config.toml
model = "CTC audio transcriber"
dataset = "read English sentences (LibriTTS-R)"
gain_aug_db = 6
win_length = 400
vocab_size = 32
bidirectional = true
muon_scale = "match_rms_adamw"
lr = 0.0024
grad_clip = 1.0
epochs = 2.5
warmup_steps = 20
weight_decay = 0.5
Rows from block 2 of a small CTC audio transcriber, named by matrix and row number. Each number is 128 + 24 x the weight over its row's rms, rounded and kept within 0 to 255. All counts start at 0. Numbers have three digits each. After the name is the row's rms in percent of the matrix's.
After each channel's rows are labels from the 100 clips, of 14976, where the channel reaches its highest value: "responds to" is what is common among them. Only what is clearly more common there than usual is listed. The data: read English sentences (LibriTTS-R).
# conv: width-3 conv (model.blocks.2.conv.weight, 288x240x3, each kernel summed), inputs 160-239

conv.165 091:079077165156091123118167116155121124181125111108145108111144140124167103144175120119122161125188144145138126139125096119120094111119101121117096163137097109097167103146111132187108174142116106156123153108138106099130120116101137140092096128
responds to: the word "i"; the word "my"

conv.154 103:171181131128139125134114142099144164130111151162116112128105110083092101140181129114134139135105140114110136136149113087168102078080095112101113119144126106110130120100141138103148104141126151127131054136134150154097148113139110121141155141
responds to: the word "would"

conv.221 097:128106089133153124131123137138105097119138101136159096159149121141119115143118128130126116107124110107083157115153095075095108097134145152100143141154139139099148113148140127177137127150130124122154093203091134119133129103166094147103103127
responds to: the word "be"

conv.71 095:125106121142124122097116169130130093132155098119118100108118097134155134147127123143132087146105117112142110136179109114111150125155128121121136129134107070121117085123151097170095098184144115105145138135108115133147142107117111148088116144
responds to: the word "the"

conv.250 104:130079090139111120142126101110135128121130105127136135136132135068103140110083111141145145152119152115115123097104105146126052134122113077104141133130152124153134129087142125119157137128111143103123093122169153158197100093103140094149112168
responds to: the word "the"

conv.185 107:104128148110130129138120138132137135150142142160124154133092149118150124128173105132106148121093122127152151127143131148136116114097081158131116133162101083138133109090138109134155130108140168124159138136113099122130112166130183148135175115
responds to: voice: male

conv.213 087:115110125137123107137112114122114085146128114175140130071116139136114161149129155114114082137105132119120146107121123141134148142122148149169077141135153172143143136120185115137086121099115122166152121105081110138100117158099081124135090108
responds to: voice: female

conv.137 103:096114135143125179105158095109137129132133091163126123163153122122121095099115159131159133126134169179149115122125119098149097125087103133165147124106151083124089133146081154102141168115126118121151089125164162168122118141130156099105160134
responds to: the word "be"

conv.265 100:141144092157081096130163153136096137101137134176157097113109115120120087093136136140162085141124123072125090099151133098134183157132107106152120128141137125076164097125120121138145160091191120138155117143131139129176137126140128143102125135
responds to: the word "had"

conv.201 103:095136143120152121151164150120148148111168144116122123086135132118143123118161132133117114131097107075157125154104125128128075119113083143141141130137109157121151134153129119152128110138116089159085129138171131145120105101150144140139144137
responds to: voice: female

conv.271 096:114152137127142136122169144134106082113143125135093126089130150152160107089145114131101117072132122126152137121066123154125098165168064112125137127131130142141123129122085146113111086145102130121144118109166155149138112119125197137148100106
responds to: the word "about"

conv.100 100:122146116119116106081118115138132115125135131137129162139105140141113148101110120145117098148136106091103102155157159152120113144121107111144133092101179104125107140152100133111156113144158127158169124126116124146130169094153085162178152140
responds to: the word "do"

conv.48 096:082145133124176082098137100164152134108137106117122095142136145118083133115180114109111141132158112142167128130154112071142120104160085135146153080137076124129106126141100146145135117137124197097117136152113150116150144102107112132150129119
responds to: voice: female

conv.211 101:149150126084124121076131138135155147096140166113114083134161100119111114121106114130146116150155109139133142096125116145106135141128136122118097140114137146125106088127131134106144153148149082091121151130148134113133154123141101154115133095
responds to: the word "be"

conv.116 104:139078112105132114130123152142111115126117136139129101169120111125166137108115124145132176135125143126157101126116136131103099165105132094121102115154133188147136146140085186116150149113188122173079142124122171129121136105137152143201059105
responds to: voice: female

conv.32 096:090116118146141124167154137126121131111119126171164131126119115154118116141132133113141143097139161110157160087092161129122140125122082140141110121125112098115126164151098095150102126135137083154116171140114155153112121136110136105097083108
responds to: the word "with"

conv.273 107:174134160136122097163114070141091140086139146154150139086127102086107165162087145128136150097094118162122131146099141139130130127145082126149138136113125124123104132097147114091105100121141144147124117150155141090157118146101119140163137091
responds to: the word "what"

conv.103 098:100123098127151155149102133168150133084115131154134161096127113140144108119156123125087162126113144163158144120124083149119148143144106145126132110136142144079115121141103116170148112112086106140131094142102137122155158178113115146131109103
responds to: the word "was"; the word "with"

conv.186 091:110138095162156161142096109120123144129150130134150161083163137150109126144125122102117118152098139171169155109134104130095108125111096144088118136142123133069146159147157120151106203092158102086140158078119164150162123118132092106065147065
responds to: voice: male

conv.17 095:094164129154139099139141116130136060128068124092158139139125123123137149121139173126115124134099103126127129130088124126090063091129164117132139140139106127107140077128145140153124122124136156110138109123121152156128159099150153103107098132
responds to: the word "be"

conv.157 108:122124136132165114150173122142152114106132146147112126152084131087164120135100130128117155129201162128117144111131105148109150102140123132112089145146127125138088078140115123117085135173112148137122112144115152114093165140113141140138138099
responds to: voice: male

conv.240 096:121173125107068114122160150084125157128134126145065170128124098111125113105146152136120131155095104122108131142149127148125182128129105122163083096157151106136110112132152100094131117116132139133129096139103116116152124150143130141102097136
responds to: the word "the"

conv.99 097:124123089137128112105098110139083147163138113134124125156102075119130180155118162162132114136083148112124118152145125098137122107123107143116104097139183128130160142082163104142142148095143121160084136093154116088133137138104178155110068110
responds to: the word "which"

conv.249 095:073166096114140125116130106160143125131115113144131136162197123143155124174147125106129119154118127130109084123141136137146180124124116121134094143129115121122143122084103190143093166090139112106124113167133151128131135152167094146139178152
responds to: the word "be"

conv.239 098:122139166131096113167163144090123124135120151173114156142141115117164122142094091113162143093146135128161143166130157125119119119126157105143127165132139131166155153100126115150158125113133158162134159079106103119144165126124166101065165156
responds to: voice: male

conv.218 100:138142139127070123133142152122115135139109124123137118110124119138111113119171153122120116135123131150155163054214129130106159129155157177111096097140174160139112129132161119089102083136128176123151114111099105173104191119143132141113137121
responds to: the word "was"; the word "his"

conv.148 108:126125132134168082118145079132118141180096145112138169146101123074095132155095158088144108094154155135105146096087148124125124105107137135099110159120172119097146127118157103161094129121164149149084123152096133125114133126083137126058143066
responds to: the word "i"

conv.124 098:100150114098087133115147117135124122086105132130149104149125106145129106128128133121167133139146097149103167128125115151120138117149160147132118126180124191125155105163169153181124106140142121108150095155158086163177171087132113121133122155
responds to: voice: female

conv.44 103:123133136155124142127090139133100136124153183146115145129153116104150132080137143122128104132138095149149105152124144119146165099080137119121063108141149153167131123173172108128114132166130222150085149110110144109152122126129118158125144128
responds to: voice: female

conv.1 106:118158073051120153105120134107130117092139138096174137150119135120134144128125146130165134143159087198149109097159120138135126135143150116106134140143119114169116162113113124115097150149164131117139099139130143127175151103120167115118088112
responds to: the word "but"

conv.264 096:110143111100153157114120140163140110073146146153126135078148127123139116112119099157168153137064142123087144112139126129142143138094131126150155157081121133151166132105135198135119085114078134119111120078116125100165145132139106156093161162
responds to: the word "but"

conv.202 091:076092160149106112107157097127097111101099088149084136140144113089117168112133133158113157110104149182100147146151152158075105146142091119122123119162143121097152140143140110140100146110103102121122146114147103105141133116115097136131144150
responds to: the word "i"

conv.204 102:129129140173154116151105133135148128193131112128157156115131117085128139121112118091132169098101108115192195175133162129144158116123128137153135102139109109120112136147116116117110118098099092151125154133105111153139111156130149100106138157
responds to: the word "which"

conv.88 101:119104109102157116106137116118159107126103136142164116118145157115142090144158149098171112158101150150088175116157169112145099152136130126110128164152149127135139109145111140121132132119129133134160136177156123145141128160091118111106091128
responds to: voice: male

conv.51 116:168155114079144154124092106137148135111197121137103127149147152091105142161149159102117130135159171144136089156095120100152092121121186135087096196134147166109140111153162113115151127122106125124105150132148101107092112147128106143102114103
responds to: voice: female; the word "i"

conv.53 098:158155119129117162102113151179166128144146113147108118092087121131126077131095147114118133112152144115133152157066103146094100105159146132131141111094160122153096141101150120135178113132112134115155116178117109153152143089119095142157183099
responds to: the word "you"

conv.56 102:104089111119163106154123099113135132129132125114131116115079084154123112097149152164137145134158139123128122115124149174163132139142128125116176142134123147107102150126097137116175130129123084094102107144137148097148088108135173132122118162
responds to: the word "i"; the word "like"

conv.12 098:124135116097132136157171144106096107127149112150131120077150141139103156110114129141133139127130140183158114098164117110124124149151087127148105125089126124109134141130122143108123108126101186128153106098135133126136108152181156136141134146
responds to: the word "was"; the word "his"

conv.128 106:150134121168151121094129134122119148127174105126081128109116113144128171121108105104135143097179119154135127134141109136131082125161122120138138139132150123112196139112091138091146111149097101139151154096125144135141132131105128140156139083
responds to: the word "you"

conv.83 087:145115100133142111141128148115145127135115147124123179143129121116157132143165118130088126128113136128157170154103156135127152141102088146166122152112122143158100158120098137167146159143135118163125125115174120142118150131110114101163085133
responds to: voice: female