Weights of a small CTC audio transcriber.
Training: normuon at rate 0.0024, 600 steps, batches of 64.
Data: trained on read English sentences (LibriTTS-R), 2.5 epochs.
Rows from block 2 of a small CTC audio transcriber, named by matrix and row number. Each number is 500 + 25 x the weight over its row's rms, rounded and kept within 0 to 999. All counts start at 0. Numbers have three digits each. After the name is the row's rms in percent of the matrix's.
After each channel's rows are labels from the 100 clips, of 14976, where the channel reaches its highest value: "loudest band" is the band of the loudest frequency at the time of the peak. Only what is clearly more common there than usual is listed. The data: read English sentences (LibriTTS-R).
# conv: width-3 conv (model.blocks.2.conv.weight, 288x240x3, each kernel summed), inputs 80-159

conv.192 090:435498505500514468533513513449512469485510497480488485485516526495493463508510500459517516491496512468473533483501489547464513484457504565488538512469501480470496506511458524484443459480441514433522454503486463538476520464493493510479519481
loudest band: 500 to 1000 Hz

conv.261 089:467513505470498493513502489517509534474535533517561444474494515493507485518507487489498525523502494480434497534477489508508483490528471494529467488501499503475508520451481516491521502544499528501492495478495526499549528521491511547505510503
loudest band: 500 to 1000 Hz

conv.64 102:511538489522478528550538536521541496523505511516492494506502557506458480478476526524537473507502515503539498481465554481518493533437509443479505503493518513472521475525491508516518533498482505465497497521545511488481480557510474506516461489
loudest band: 500 to 1000 Hz

conv.161 100:466511486518527501515499462481458542513497503501524444520501475475510507482524517526556489468483497482475490488519503512505529471503527490513516500523470474509513528503499543508503520546495509531493498461490496521526521478516471529477525540
loudest band: 250 to 500 Hz

conv.6 093:530499480529550473489484480502476463476536511508571481493531501495519483503488499559493506517498557499499472488506514480501470510524515525485509519491464483516499506491500513531522495513496488454529454501511510520547476526484504545520473495
loudest band: 500 to 1000 Hz

conv.77 101:537510478525490445520506546476531508475580476507480511527463543534447487522498473517525464492461489510459477543500498489492510522511483481518526463492501493464487523505485509542499490493450504549469515490471474505474537471467521516496510508
loudest band: 4000 to 8000 Hz

conv.266 094:528472496516488513469487526492478550505549497483525508503478505486477468514489497547489492482538483496493472511510489501496479497502503485507479549530523513530508529520451508531544495476481473522519516479497539485505488512500444493527488499
loudest band: 500 to 1000 Hz

conv.272 086:481559514460509515479508474484499510528516514470522517488556495484508507492493524494471498517503438508534480478479539513485445492508479491515496493524512514493553517528513478514493517538491475495525540488496481487464531522491427483489482496
loudest band: 500 to 1000 Hz

conv.236 105:495501539471486440484502505495491544470511454510517500446499504523512523516497452480507520461519519470504482474533507460525518499506517484490511514466528509555525509498539508535474519460551491517530501544487478522476500487516470500491503522
loudest band: 250 to 500 Hz

conv.11 088:504493496476501494488525494534490520504501510484498522473452514486499481465470445529551506512466513486536476533525505491453519487535520472478520485527474488540489486503528536501522513496494544519499489518457520486542508490464512486493500475
loudest band: 4000 to 8000 Hz

conv.260 099:509509515461477518512471514523532478504576464493492521495486500508482510502513509515525511496472522509488457490516463466468496477513470470479505515521493501543522521521476486507494518503541506492466501501497469489479537530505499535460544458
loudest band: 250 to 500 Hz

conv.57 102:490481540525521480552502521484479465511483511489462497512538513512507513481496493482499515525483488444464501468498520486473491537507476509531489471475445476473486467500518524517536493493501509503467488501446491505500502491504538514515544480
loudest band: 4000 to 8000 Hz

conv.243 095:501520497476557538451490510480513555464523493476480497502534475518488484457518517519496527498498496514542501509482476489480495510496515502514463525481510468513481489508541491538536512491564544494497478487493503489520495507495522467526519465
loudest band: 500 to 1000 Hz; 250 to 500 Hz

conv.26 108:495478507520476516519530455498484499536459524476537497463495479531464447474513517472464499506489540488507486501513522518475509487516532456527508554494517512498498539464543506532462529536555547536474459500505507480550463491466505553510523513
loudest band: 500 to 1000 Hz

conv.81 103:473493523518505507442506474507515479502525510496506544518455485467498518513457518558483517509481462469487484494454497455496535514568510496480512469532522502489506495499517489513523451511490529456476461487459494480524532478452528487466496558
loudest band: 250 to 500 Hz

conv.191 095:540495502518513485454490535562515547507480476472508476493489445475458521490541512488492505528528490516510490485491484515521489525553541509522486468494495532523521562504558515502484548552510497494533501515558507434505517461504507446538473540
loudest band: 500 to 1000 Hz

conv.274 094:494497491477500499476491527497496521561517503493471514480489451516482484460505540500525516513496494510484546478512503475453492540503506524509496551497517499519485504512479486532533550480496541470488525536475510484473461515525509480540503535
loudest band: 4000 to 8000 Hz

conv.104 096:512539535506508534474528477463508459520509525502542481487551516504516532492517519470475500479509494503496445494513499510457505503489506494486535522483539526454512477514536492480503553481481499476488513506500452489517442535517514455479525468
loudest band: 500 to 1000 Hz

conv.166 101:560494515506465500518468516483482483488468515494481496506552498531491484519467466509484473498478512500476461514519467481490483471502537452487507528473514525491499499502505490481519523486519482527540527465488504497516530483520489474533468551
loudest band: 500 to 1000 Hz

conv.196 102:481523497482517498483490433509566506491486468468524502490514509530555512472513455519504513467492475488451537519488501480504516522463507536504500496463528483451500493499519526524501530482542491520547495484529487434507504494562486498490494535
loudest band: 4000 to 8000 Hz

conv.232 103:469468499475463504475537494520513493558500505484494467432495489447529463474527484515508515489500525489479450472517452454499483488490510541521541504543501515527504542489504477477503494540509517540512533521505444441516508493483527489494521496
loudest band: 4000 to 8000 Hz; 2000 to 4000 Hz

conv.278 105:476530546492501523510469488491501470459515483486521464527505556542465494522499478501519552575521487490515484531460527454530497511477517497498468501480497473511484540541520466575504531497483488482503544507484536500473519512483479529497482505
loudest band: 4000 to 8000 Hz

conv.79 106:507500500510495534480505501477464544482522464484457533508490540499496512540487506488506482525516454502463477516521505481486501492501499502555513510510489487480477546487506465521461486500517522513451459496521490495511471511512486512536471525
loudest band: 500 to 1000 Hz

conv.141 102:520484507501509551497468530469526515458491534481501515504510525479494493488481544476487533479500510493524480504527462487511505570509492494498562511542524523500466552489516468469534511491505512542539544493473494567504514476538523430522497524
loudest band: 4000 to 8000 Hz; 2000 to 4000 Hz

conv.21 098:499518556479499519457523464517511497501514542445432484536475506539464527487487460496483511501547471453475438483506464512475506509499524491528463487513483509496501487473526518530488512495494507540488502525456488493489478511500469524509514539
loudest band: 4000 to 8000 Hz

conv.182 097:520509486513529520455474481505525458514454481485485469496526471492489476507496488471469500462490505489512490473504540484492516479438493499507493493504521500517468471491518526518468513523500477492491467489497522508536518493513508505485465519
loudest band: 500 to 1000 Hz

conv.24 107:479479540492478495495519537525536545515460450485535508512495488440526554490505509479534504456528484544488454520535499491523500538499495520489528505466513534488508516496463513505479478538508500468517467482484491480499468495487466484489522480
loudest band: 4000 to 8000 Hz

conv.93 095:538497509521517491467512507468503473494558517496536532527474490502500484494492514473497524463487498483525481505480482485478505522489510487558519532499549505460494489471473507524515529523513468544570515454491492505487506527470503519465500497
loudest band: 500 to 1000 Hz

conv.97 110:456488472536549520510484496488482468500493489500492519486449509525525474520530524495470448485505536476509467490506519493475485495474504510499513473513468484507457495468494515494515493497519510528515540490512534532518506541506480504546453448
loudest band: 500 to 1000 Hz

conv.5 099:490469491436491512527521483504495485517488477464499486532496540566460503499499483479461508477530517519521525476517505478494472510475474515537472475512505516507503476524489515464513515486514504541498466477502546520508521490455467474524465575
loudest band: 4000 to 8000 Hz

conv.244 103:522459473484468463491494503518523517482506461473497503489475476478511447489495531518466480488476491452461457515485492516504468470488499481492477508541537462515521529527477550521505514506502509549492498506483476467484514512500470464495526499
loudest band: 500 to 1000 Hz; 250 to 500 Hz

conv.170 100:503526501476474535493474493510508459518459514508484484491452518504525492522494504471518484494517532488488506497485494499469508459481527544510473481505502465500535470505538520458506457483480496526534504522480507521534480509508508526498483468
loudest band: 500 to 1000 Hz

conv.223 110:472493555501469479485491510511460507517518507484498465487525514537453491482486447490501529511509450489521469514469483499523504487532498481526478503471544502447494518511481559514433497461537503502500536511509521462483506546525481498486499513
loudest band: 250 to 500 Hz

conv.153 099:498489528513553436517532523507474542508486471506519503501515477499485471477531491519496488501534504482497532483511520515513481454499505468536488458535499530538488515476554518503475549538523538492512487496485520570484510435481523532482492510
loudest band: 250 to 500 Hz; 500 to 1000 Hz

conv.183 101:537494502506469514482484509497458493482504510513484503443480424502493471477472524508492484517533482482536496554527528484501509521508457537532520491495524548497462481533559499507477510515525505485480521568523485481465561498503505521523449504
loudest band: 250 to 500 Hz

conv.267 116:506492482505546495484495475472540526534486501490468466518496483494464489515474530507504492481516499522547495492491518515517480488477439531473508488518513484487485470524476510497511528495564555503490505484516491528465517522508523473491489448
loudest band: 250 to 500 Hz

conv.212 105:461493539514488549524504484500532519528490525491530481509519459498544518517485489517497512469488498528489477504474515496477528521515490506495501504510482511502496498494507482483502505486501473487488494521476476535480453524456460509490458472
loudest band: 500 to 1000 Hz

conv.181 097:471467506493461517513467485468517525533493529554454488544489491508490485532498486488510490516490536535469518509497514533535441492467484519478503487464520484439505491526500527475510516494473525522488521538519486473493499529491495499507495487
loudest band: 250 to 500 Hz

conv.222 099:524476540470528515496454510528522484501515489488492454507557498524483488420500467505512508525515520510503543467544449506511489521509465554491506488510485495494496512509514529517523519473489512519544458481481467498510506489511511467498498471
loudest band: 4000 to 8000 Hz

conv.187 086:504520533507510555493497462513497496534492485469519526468506487495488510503495511481524494510498522519489464511478467499537451500534499518526466486512540439506480479521492520500507518507482511481512475476510513507513456518533466488471458488
loudest band: 500 to 1000 Hz

conv.246 107:490511492503551564497534513460457470460523484473462505441539504496536509476463516530484545554502506561544504492504521522524499493475483476530521553565479511502481512484474497505520527503475494508500539481480447480509523554500474499511503545
loudest band: 4000 to 8000 Hz

conv.256 101:522512508506523452485507509476462528486517496468502519487553503518495507465482455501511484517495484506503559484487485511504514540510482463542509498541500497498487502507450504572490504524519445522479516451497534523486517456491521502507467490
loudest band: 250 to 500 Hz

conv.122 097:498522471502522515472498532490501479497500486491549501507518460507488501503523509507513434522499560518476523494517517495508542517515465525472540493490546518526512491505498494495496530529496536437506507479475507510496497488470466516498528510
loudest band: 250 to 500 Hz

conv.238 104:512509537482511503488523475514503507537475522513512521520449503509505513487498496502492466538525511511514524477528477483486486494500499510484442473511536530493507562464521535493515461515515528554502512507512528491509523514476479492479509531
loudest band: 4000 to 8000 Hz

conv.229 102:536475535444503500493531498483496462567480489565508491512509511530526482476510540458534490513520551488526546518489528522469531491505491535448482478513501493502459485509487503493525526526527510493456530500495541536508485530491494488547478524
loudest band: 250 to 500 Hz

conv.102 098:499475540474488505452459496530525500518503491524483531488493530533488535480520495517506518522491487502503522501526518511487507501473508492510485499499463509504497511543473474549508513552531491451501484484431498483513526522496494499476533508
loudest band: 250 to 500 Hz

conv.160 103:487505482511540469486512511545504484467462531443525474477520492472529505500495499499507437479501506545488498483496543544484521548549534463468513467524452463468496527508485513497543500526488496524520510483496486476555464524510454453507515518
loudest band: 500 to 1000 Hz

conv.42 106:520458500501534527550495531513525482463522497501544496504528438564540534486515459542446497456486479581491541509488524499493500498531533478548488480467506478521491485484497491520477526496485490544481500506489508466501487503461453493484553460
loudest band: 4000 to 8000 Hz

conv.233 095:495519486489476451482529510503509505559475495506507554552556539496486484507534524496512495460487515485496509512459488500492493492504509485513543513502528480539515474505496501532490531446522474502511499484515460519505475512530517469508468493
loudest band: 4000 to 8000 Hz

conv.149 103:497526472458486528483522515471461529519509459469514515513477478503523497484534509552496490479517490457501500515498510513531506527501522489545501480537517517550520536502495476489484525476482501489531511514481463477520524500492531498463450530
loudest band: 4000 to 8000 Hz

conv.176 093:460518466480501490506538507517495495548520453460489468488528453486515510483528473471488503502459474498504472499488491510480508516524530489545502521458445510504521540510523497478515470480528480502534523537521458495489485453511492483483492503
loudest band: 4000 to 8000 Hz

conv.40 097:470472526534498473485446472489485520489477536510494525436501493546486537489495477521480478515473513502495473534519473474465490502476485503487524524540454509486487528544466496521436467514543542495503491512519481479471516462515458488488446431
loudest band: 250 to 500 Hz

conv.73 109:488499501482517508554510481513475483484447467518493536516469522545527507496460476517546490493528480494497522477537538495448499514524510518525518494497529532497473503512488489490457468466487508482452507500502475526531488535485495494523471468
loudest band: 4000 to 8000 Hz

conv.184 098:547502456490493557482491520490513509534497525480483475477483506514477509508519453554558546487522512526515451497521479493496498513512468485508476494547443475537507551459486519535487479518513501490482491517516506476472504483512521515494508563
loudest band: 4000 to 8000 Hz

conv.156 097:471502462502506493510525515459485503523493510477509496530483487548504506467505512541513507496528467478491577522498511514536476510545490526539494470492519484488521528481485496480558490494498497527530499521479469483495487470497487513466513564
loudest band: 4000 to 8000 Hz; 2000 to 4000 Hz

conv.251 098:495481528542489518467522482460477507514491534537522476524484525478487464518486500521510543528514503493533505499518466498491514520513471482469521454508530483506525509498530473485513461488480513480512487513480465511463520509465488507527480467
loudest band: 500 to 1000 Hz

conv.194 103:494517497511493502489511467483493552519498506463541537493505505505488552484525515480535519473502490498536478511492483489479478509519499491518540520499511481490480494546534533512518486507507475511509487510464482466459544537452489509503531542
loudest band: 500 to 1000 Hz

conv.284 098:556511519471541494466486509514535447504449480502473489506485512526483504518552484503491490470488519503484510464528514538502499525500495503502458490498486501507482485554456504515516503534515489472527493519498491477536483553474525507506515458
loudest band: 250 to 500 Hz; 500 to 1000 Hz

conv.107 105:481484511476489470522473482492503465513491525594499542503524520524502495544513476508509497511495490484509515512504482493484498528501462493456495501463471501468491528510476476473498487525528471483481498514504502482535542479476479492504561543
loudest band: 4000 to 8000 Hz; 2000 to 4000 Hz

conv.114 091:495495509549498556476507505520532501504507518507563508505486481512456474504487493459521502516536473575480474494477485446480476519502544494477501551496493475474527482527487557521504509494485503537488540523500493516518526473512528526512509526
loudest band: 500 to 1000 Hz

conv.275 094:442480482537492483509500489500477486516507488491522521470516510500524492495482492500508515482492490474552537496526504515469502538511477493514479476537516465503513534501452452453474516515495504486492517496484513467487538502504489508467500532
loudest band: 4000 to 8000 Hz

conv.87 098:491532526511468499503481498501488510504531476529489496496510505512458462523524500516507511532480492483456540513485490450473490466464516466465515511486491548532471530501521484466522512511455468485464539516494505479493579480493486488499506433
loudest band: 250 to 500 Hz

conv.123 100:504503523479515509498482523460514501484563506453520502463496476476543559480487550457538515477507507494488463475468465451511482527490513439473457533491480473499478497524539489465471515499517477487501512481491457514448498516487524510459505484
loudest band: 250 to 500 Hz

conv.131 095:498534494501480483509458512519544467512471494523518487511546522483442514523509498509476507466493520503510507504494501489527476460534513489480536459495452488512508507494463510472484518535482508518471533460488554506528467542497486506453497521
loudest band: 250 to 500 Hz

conv.135 100:552510531523476530478529502483540551495517535566510520487489511485505485517509502495531537507476551495512501488457507476486540468483507495484472474523481498481496501476482475507508485472485468482510520527544480519525476492498486514468502477
loudest band: 250 to 500 Hz

conv.268 099:469525509524544524536486444469536531507483458533498476528518485553520476517517497488494498509489463517518525501471531481512495477494512495513487488499477498452540513520482512496485514517493532493502512498535577476474504504469488510486509513
loudest band: 4000 to 8000 Hz

conv.155 098:528507493465476527536510506488482515490530555516469512502490457503497451496495556495518530497477516490474483475508516517502498480499528462532442493513509504498524507481500497474467501522529528554465520540477482480470490515473541527500481529
loudest band: 4000 to 8000 Hz

conv.208 098:483531446463482502487553554558498511534522477496504531507447470543503514492516538493501530511490523509488473527505462482508490492535461534469517478511492511536528544475528475495479520476504500497465459492511486496536528522489527507479461570
loudest band: 4000 to 8000 Hz

conv.127 103:498520498547463534497508489493570490476497474514532489525548491481500529482503535487502506505502512467521473501496522537518516508444508535546510457486477525462522479504516523451500468524513496492562493515491481471497544511488521489514504528
loudest band: 250 to 500 Hz; 500 to 1000 Hz

conv.62 101:474480534504538542450532523540554495484455525526479506446484544499513475532517512505465467507540521489501517517476473484500502489482538537480516517471532431487498485501464495482479545491510489485492469500525502576491544514527488508506503498
loudest band: 500 to 1000 Hz

conv.120 091:530447501524546449556501521494501469520461506492486516491510507469544461504514513481495486492511501449469513531503485500535472485539497489538504497539491512499503493473473461501509514526487521476505484462486498477507462514526471481500503475
loudest band: 4000 to 8000 Hz

conv.151 092:497474508446491467511510524554499481504452487508510518435530548493575545496471474487474507511468485503500459466465507540527475540512527502529519477495506491500512477499496438509549473512435525484456516491494459523553506501477444510482521483
loudest band: 500 to 1000 Hz; 250 to 500 Hz

conv.193 096:529503535515501534509523439479526490474506547467507498501532485489442525514509459535493465574548461503488502506502519501528481513527524465444477480482483498506439532537522511539503444505519520462518505523498507514466512515495484467510505505
loudest band: 500 to 1000 Hz

conv.132 102:499532559518486473484536516516520505517515479535511485507482511435467490502490510503548480496477474492491505488473443499486517491536514495436479474468503520489532530453474533485493498552452506510529500502504470519485470508533461479545514477
loudest band: 500 to 1000 Hz

conv.143 103:460566546522469524516496494474500523460444534471489506486500555569505570485474501501543503511516538526485469516546501454483516463507485553513523532458483467514492488532479484487485504489474473485505496464492513516521487476489457486502512494
loudest band: 500 to 1000 Hz

conv.8 099:508461456480503569492489507528514502545563492446496536509507504502474484504501529494503496525534509530521535466507487510489513462494472503542522503496481517477498484504540529508494516505506509567510468490494523470507499523497504498545474546
loudest band: 4000 to 8000 Hz

conv.52 115:491512514523540502495545499507518448518483480488493496502523498521475432513518506524503469487511454569489525473498549501503548519493510505544480525517510482507484475487484482494487537478538513520534521538489533464548493542475519481526507536
loudest band: 500 to 1000 Hz

conv.230 100:498505484478511459463503524548475481517502531501498495504503485450483514490422520458503475518516513502521479462520541473530503480514490502477528539544536540450491457493498516476513514495496538476544473477538500499529502500505538488516469545
loudest band: 4000 to 8000 Hz

conv.47 095:499501520470467486461460458492537537474486506498525485485477502519478472493478503476538498477462525488537515461537488487504493480525467503493498510525447473463468459483482463500505486501550479495481491506498477489531457477483524530472522484
loudest band: 250 to 500 Hz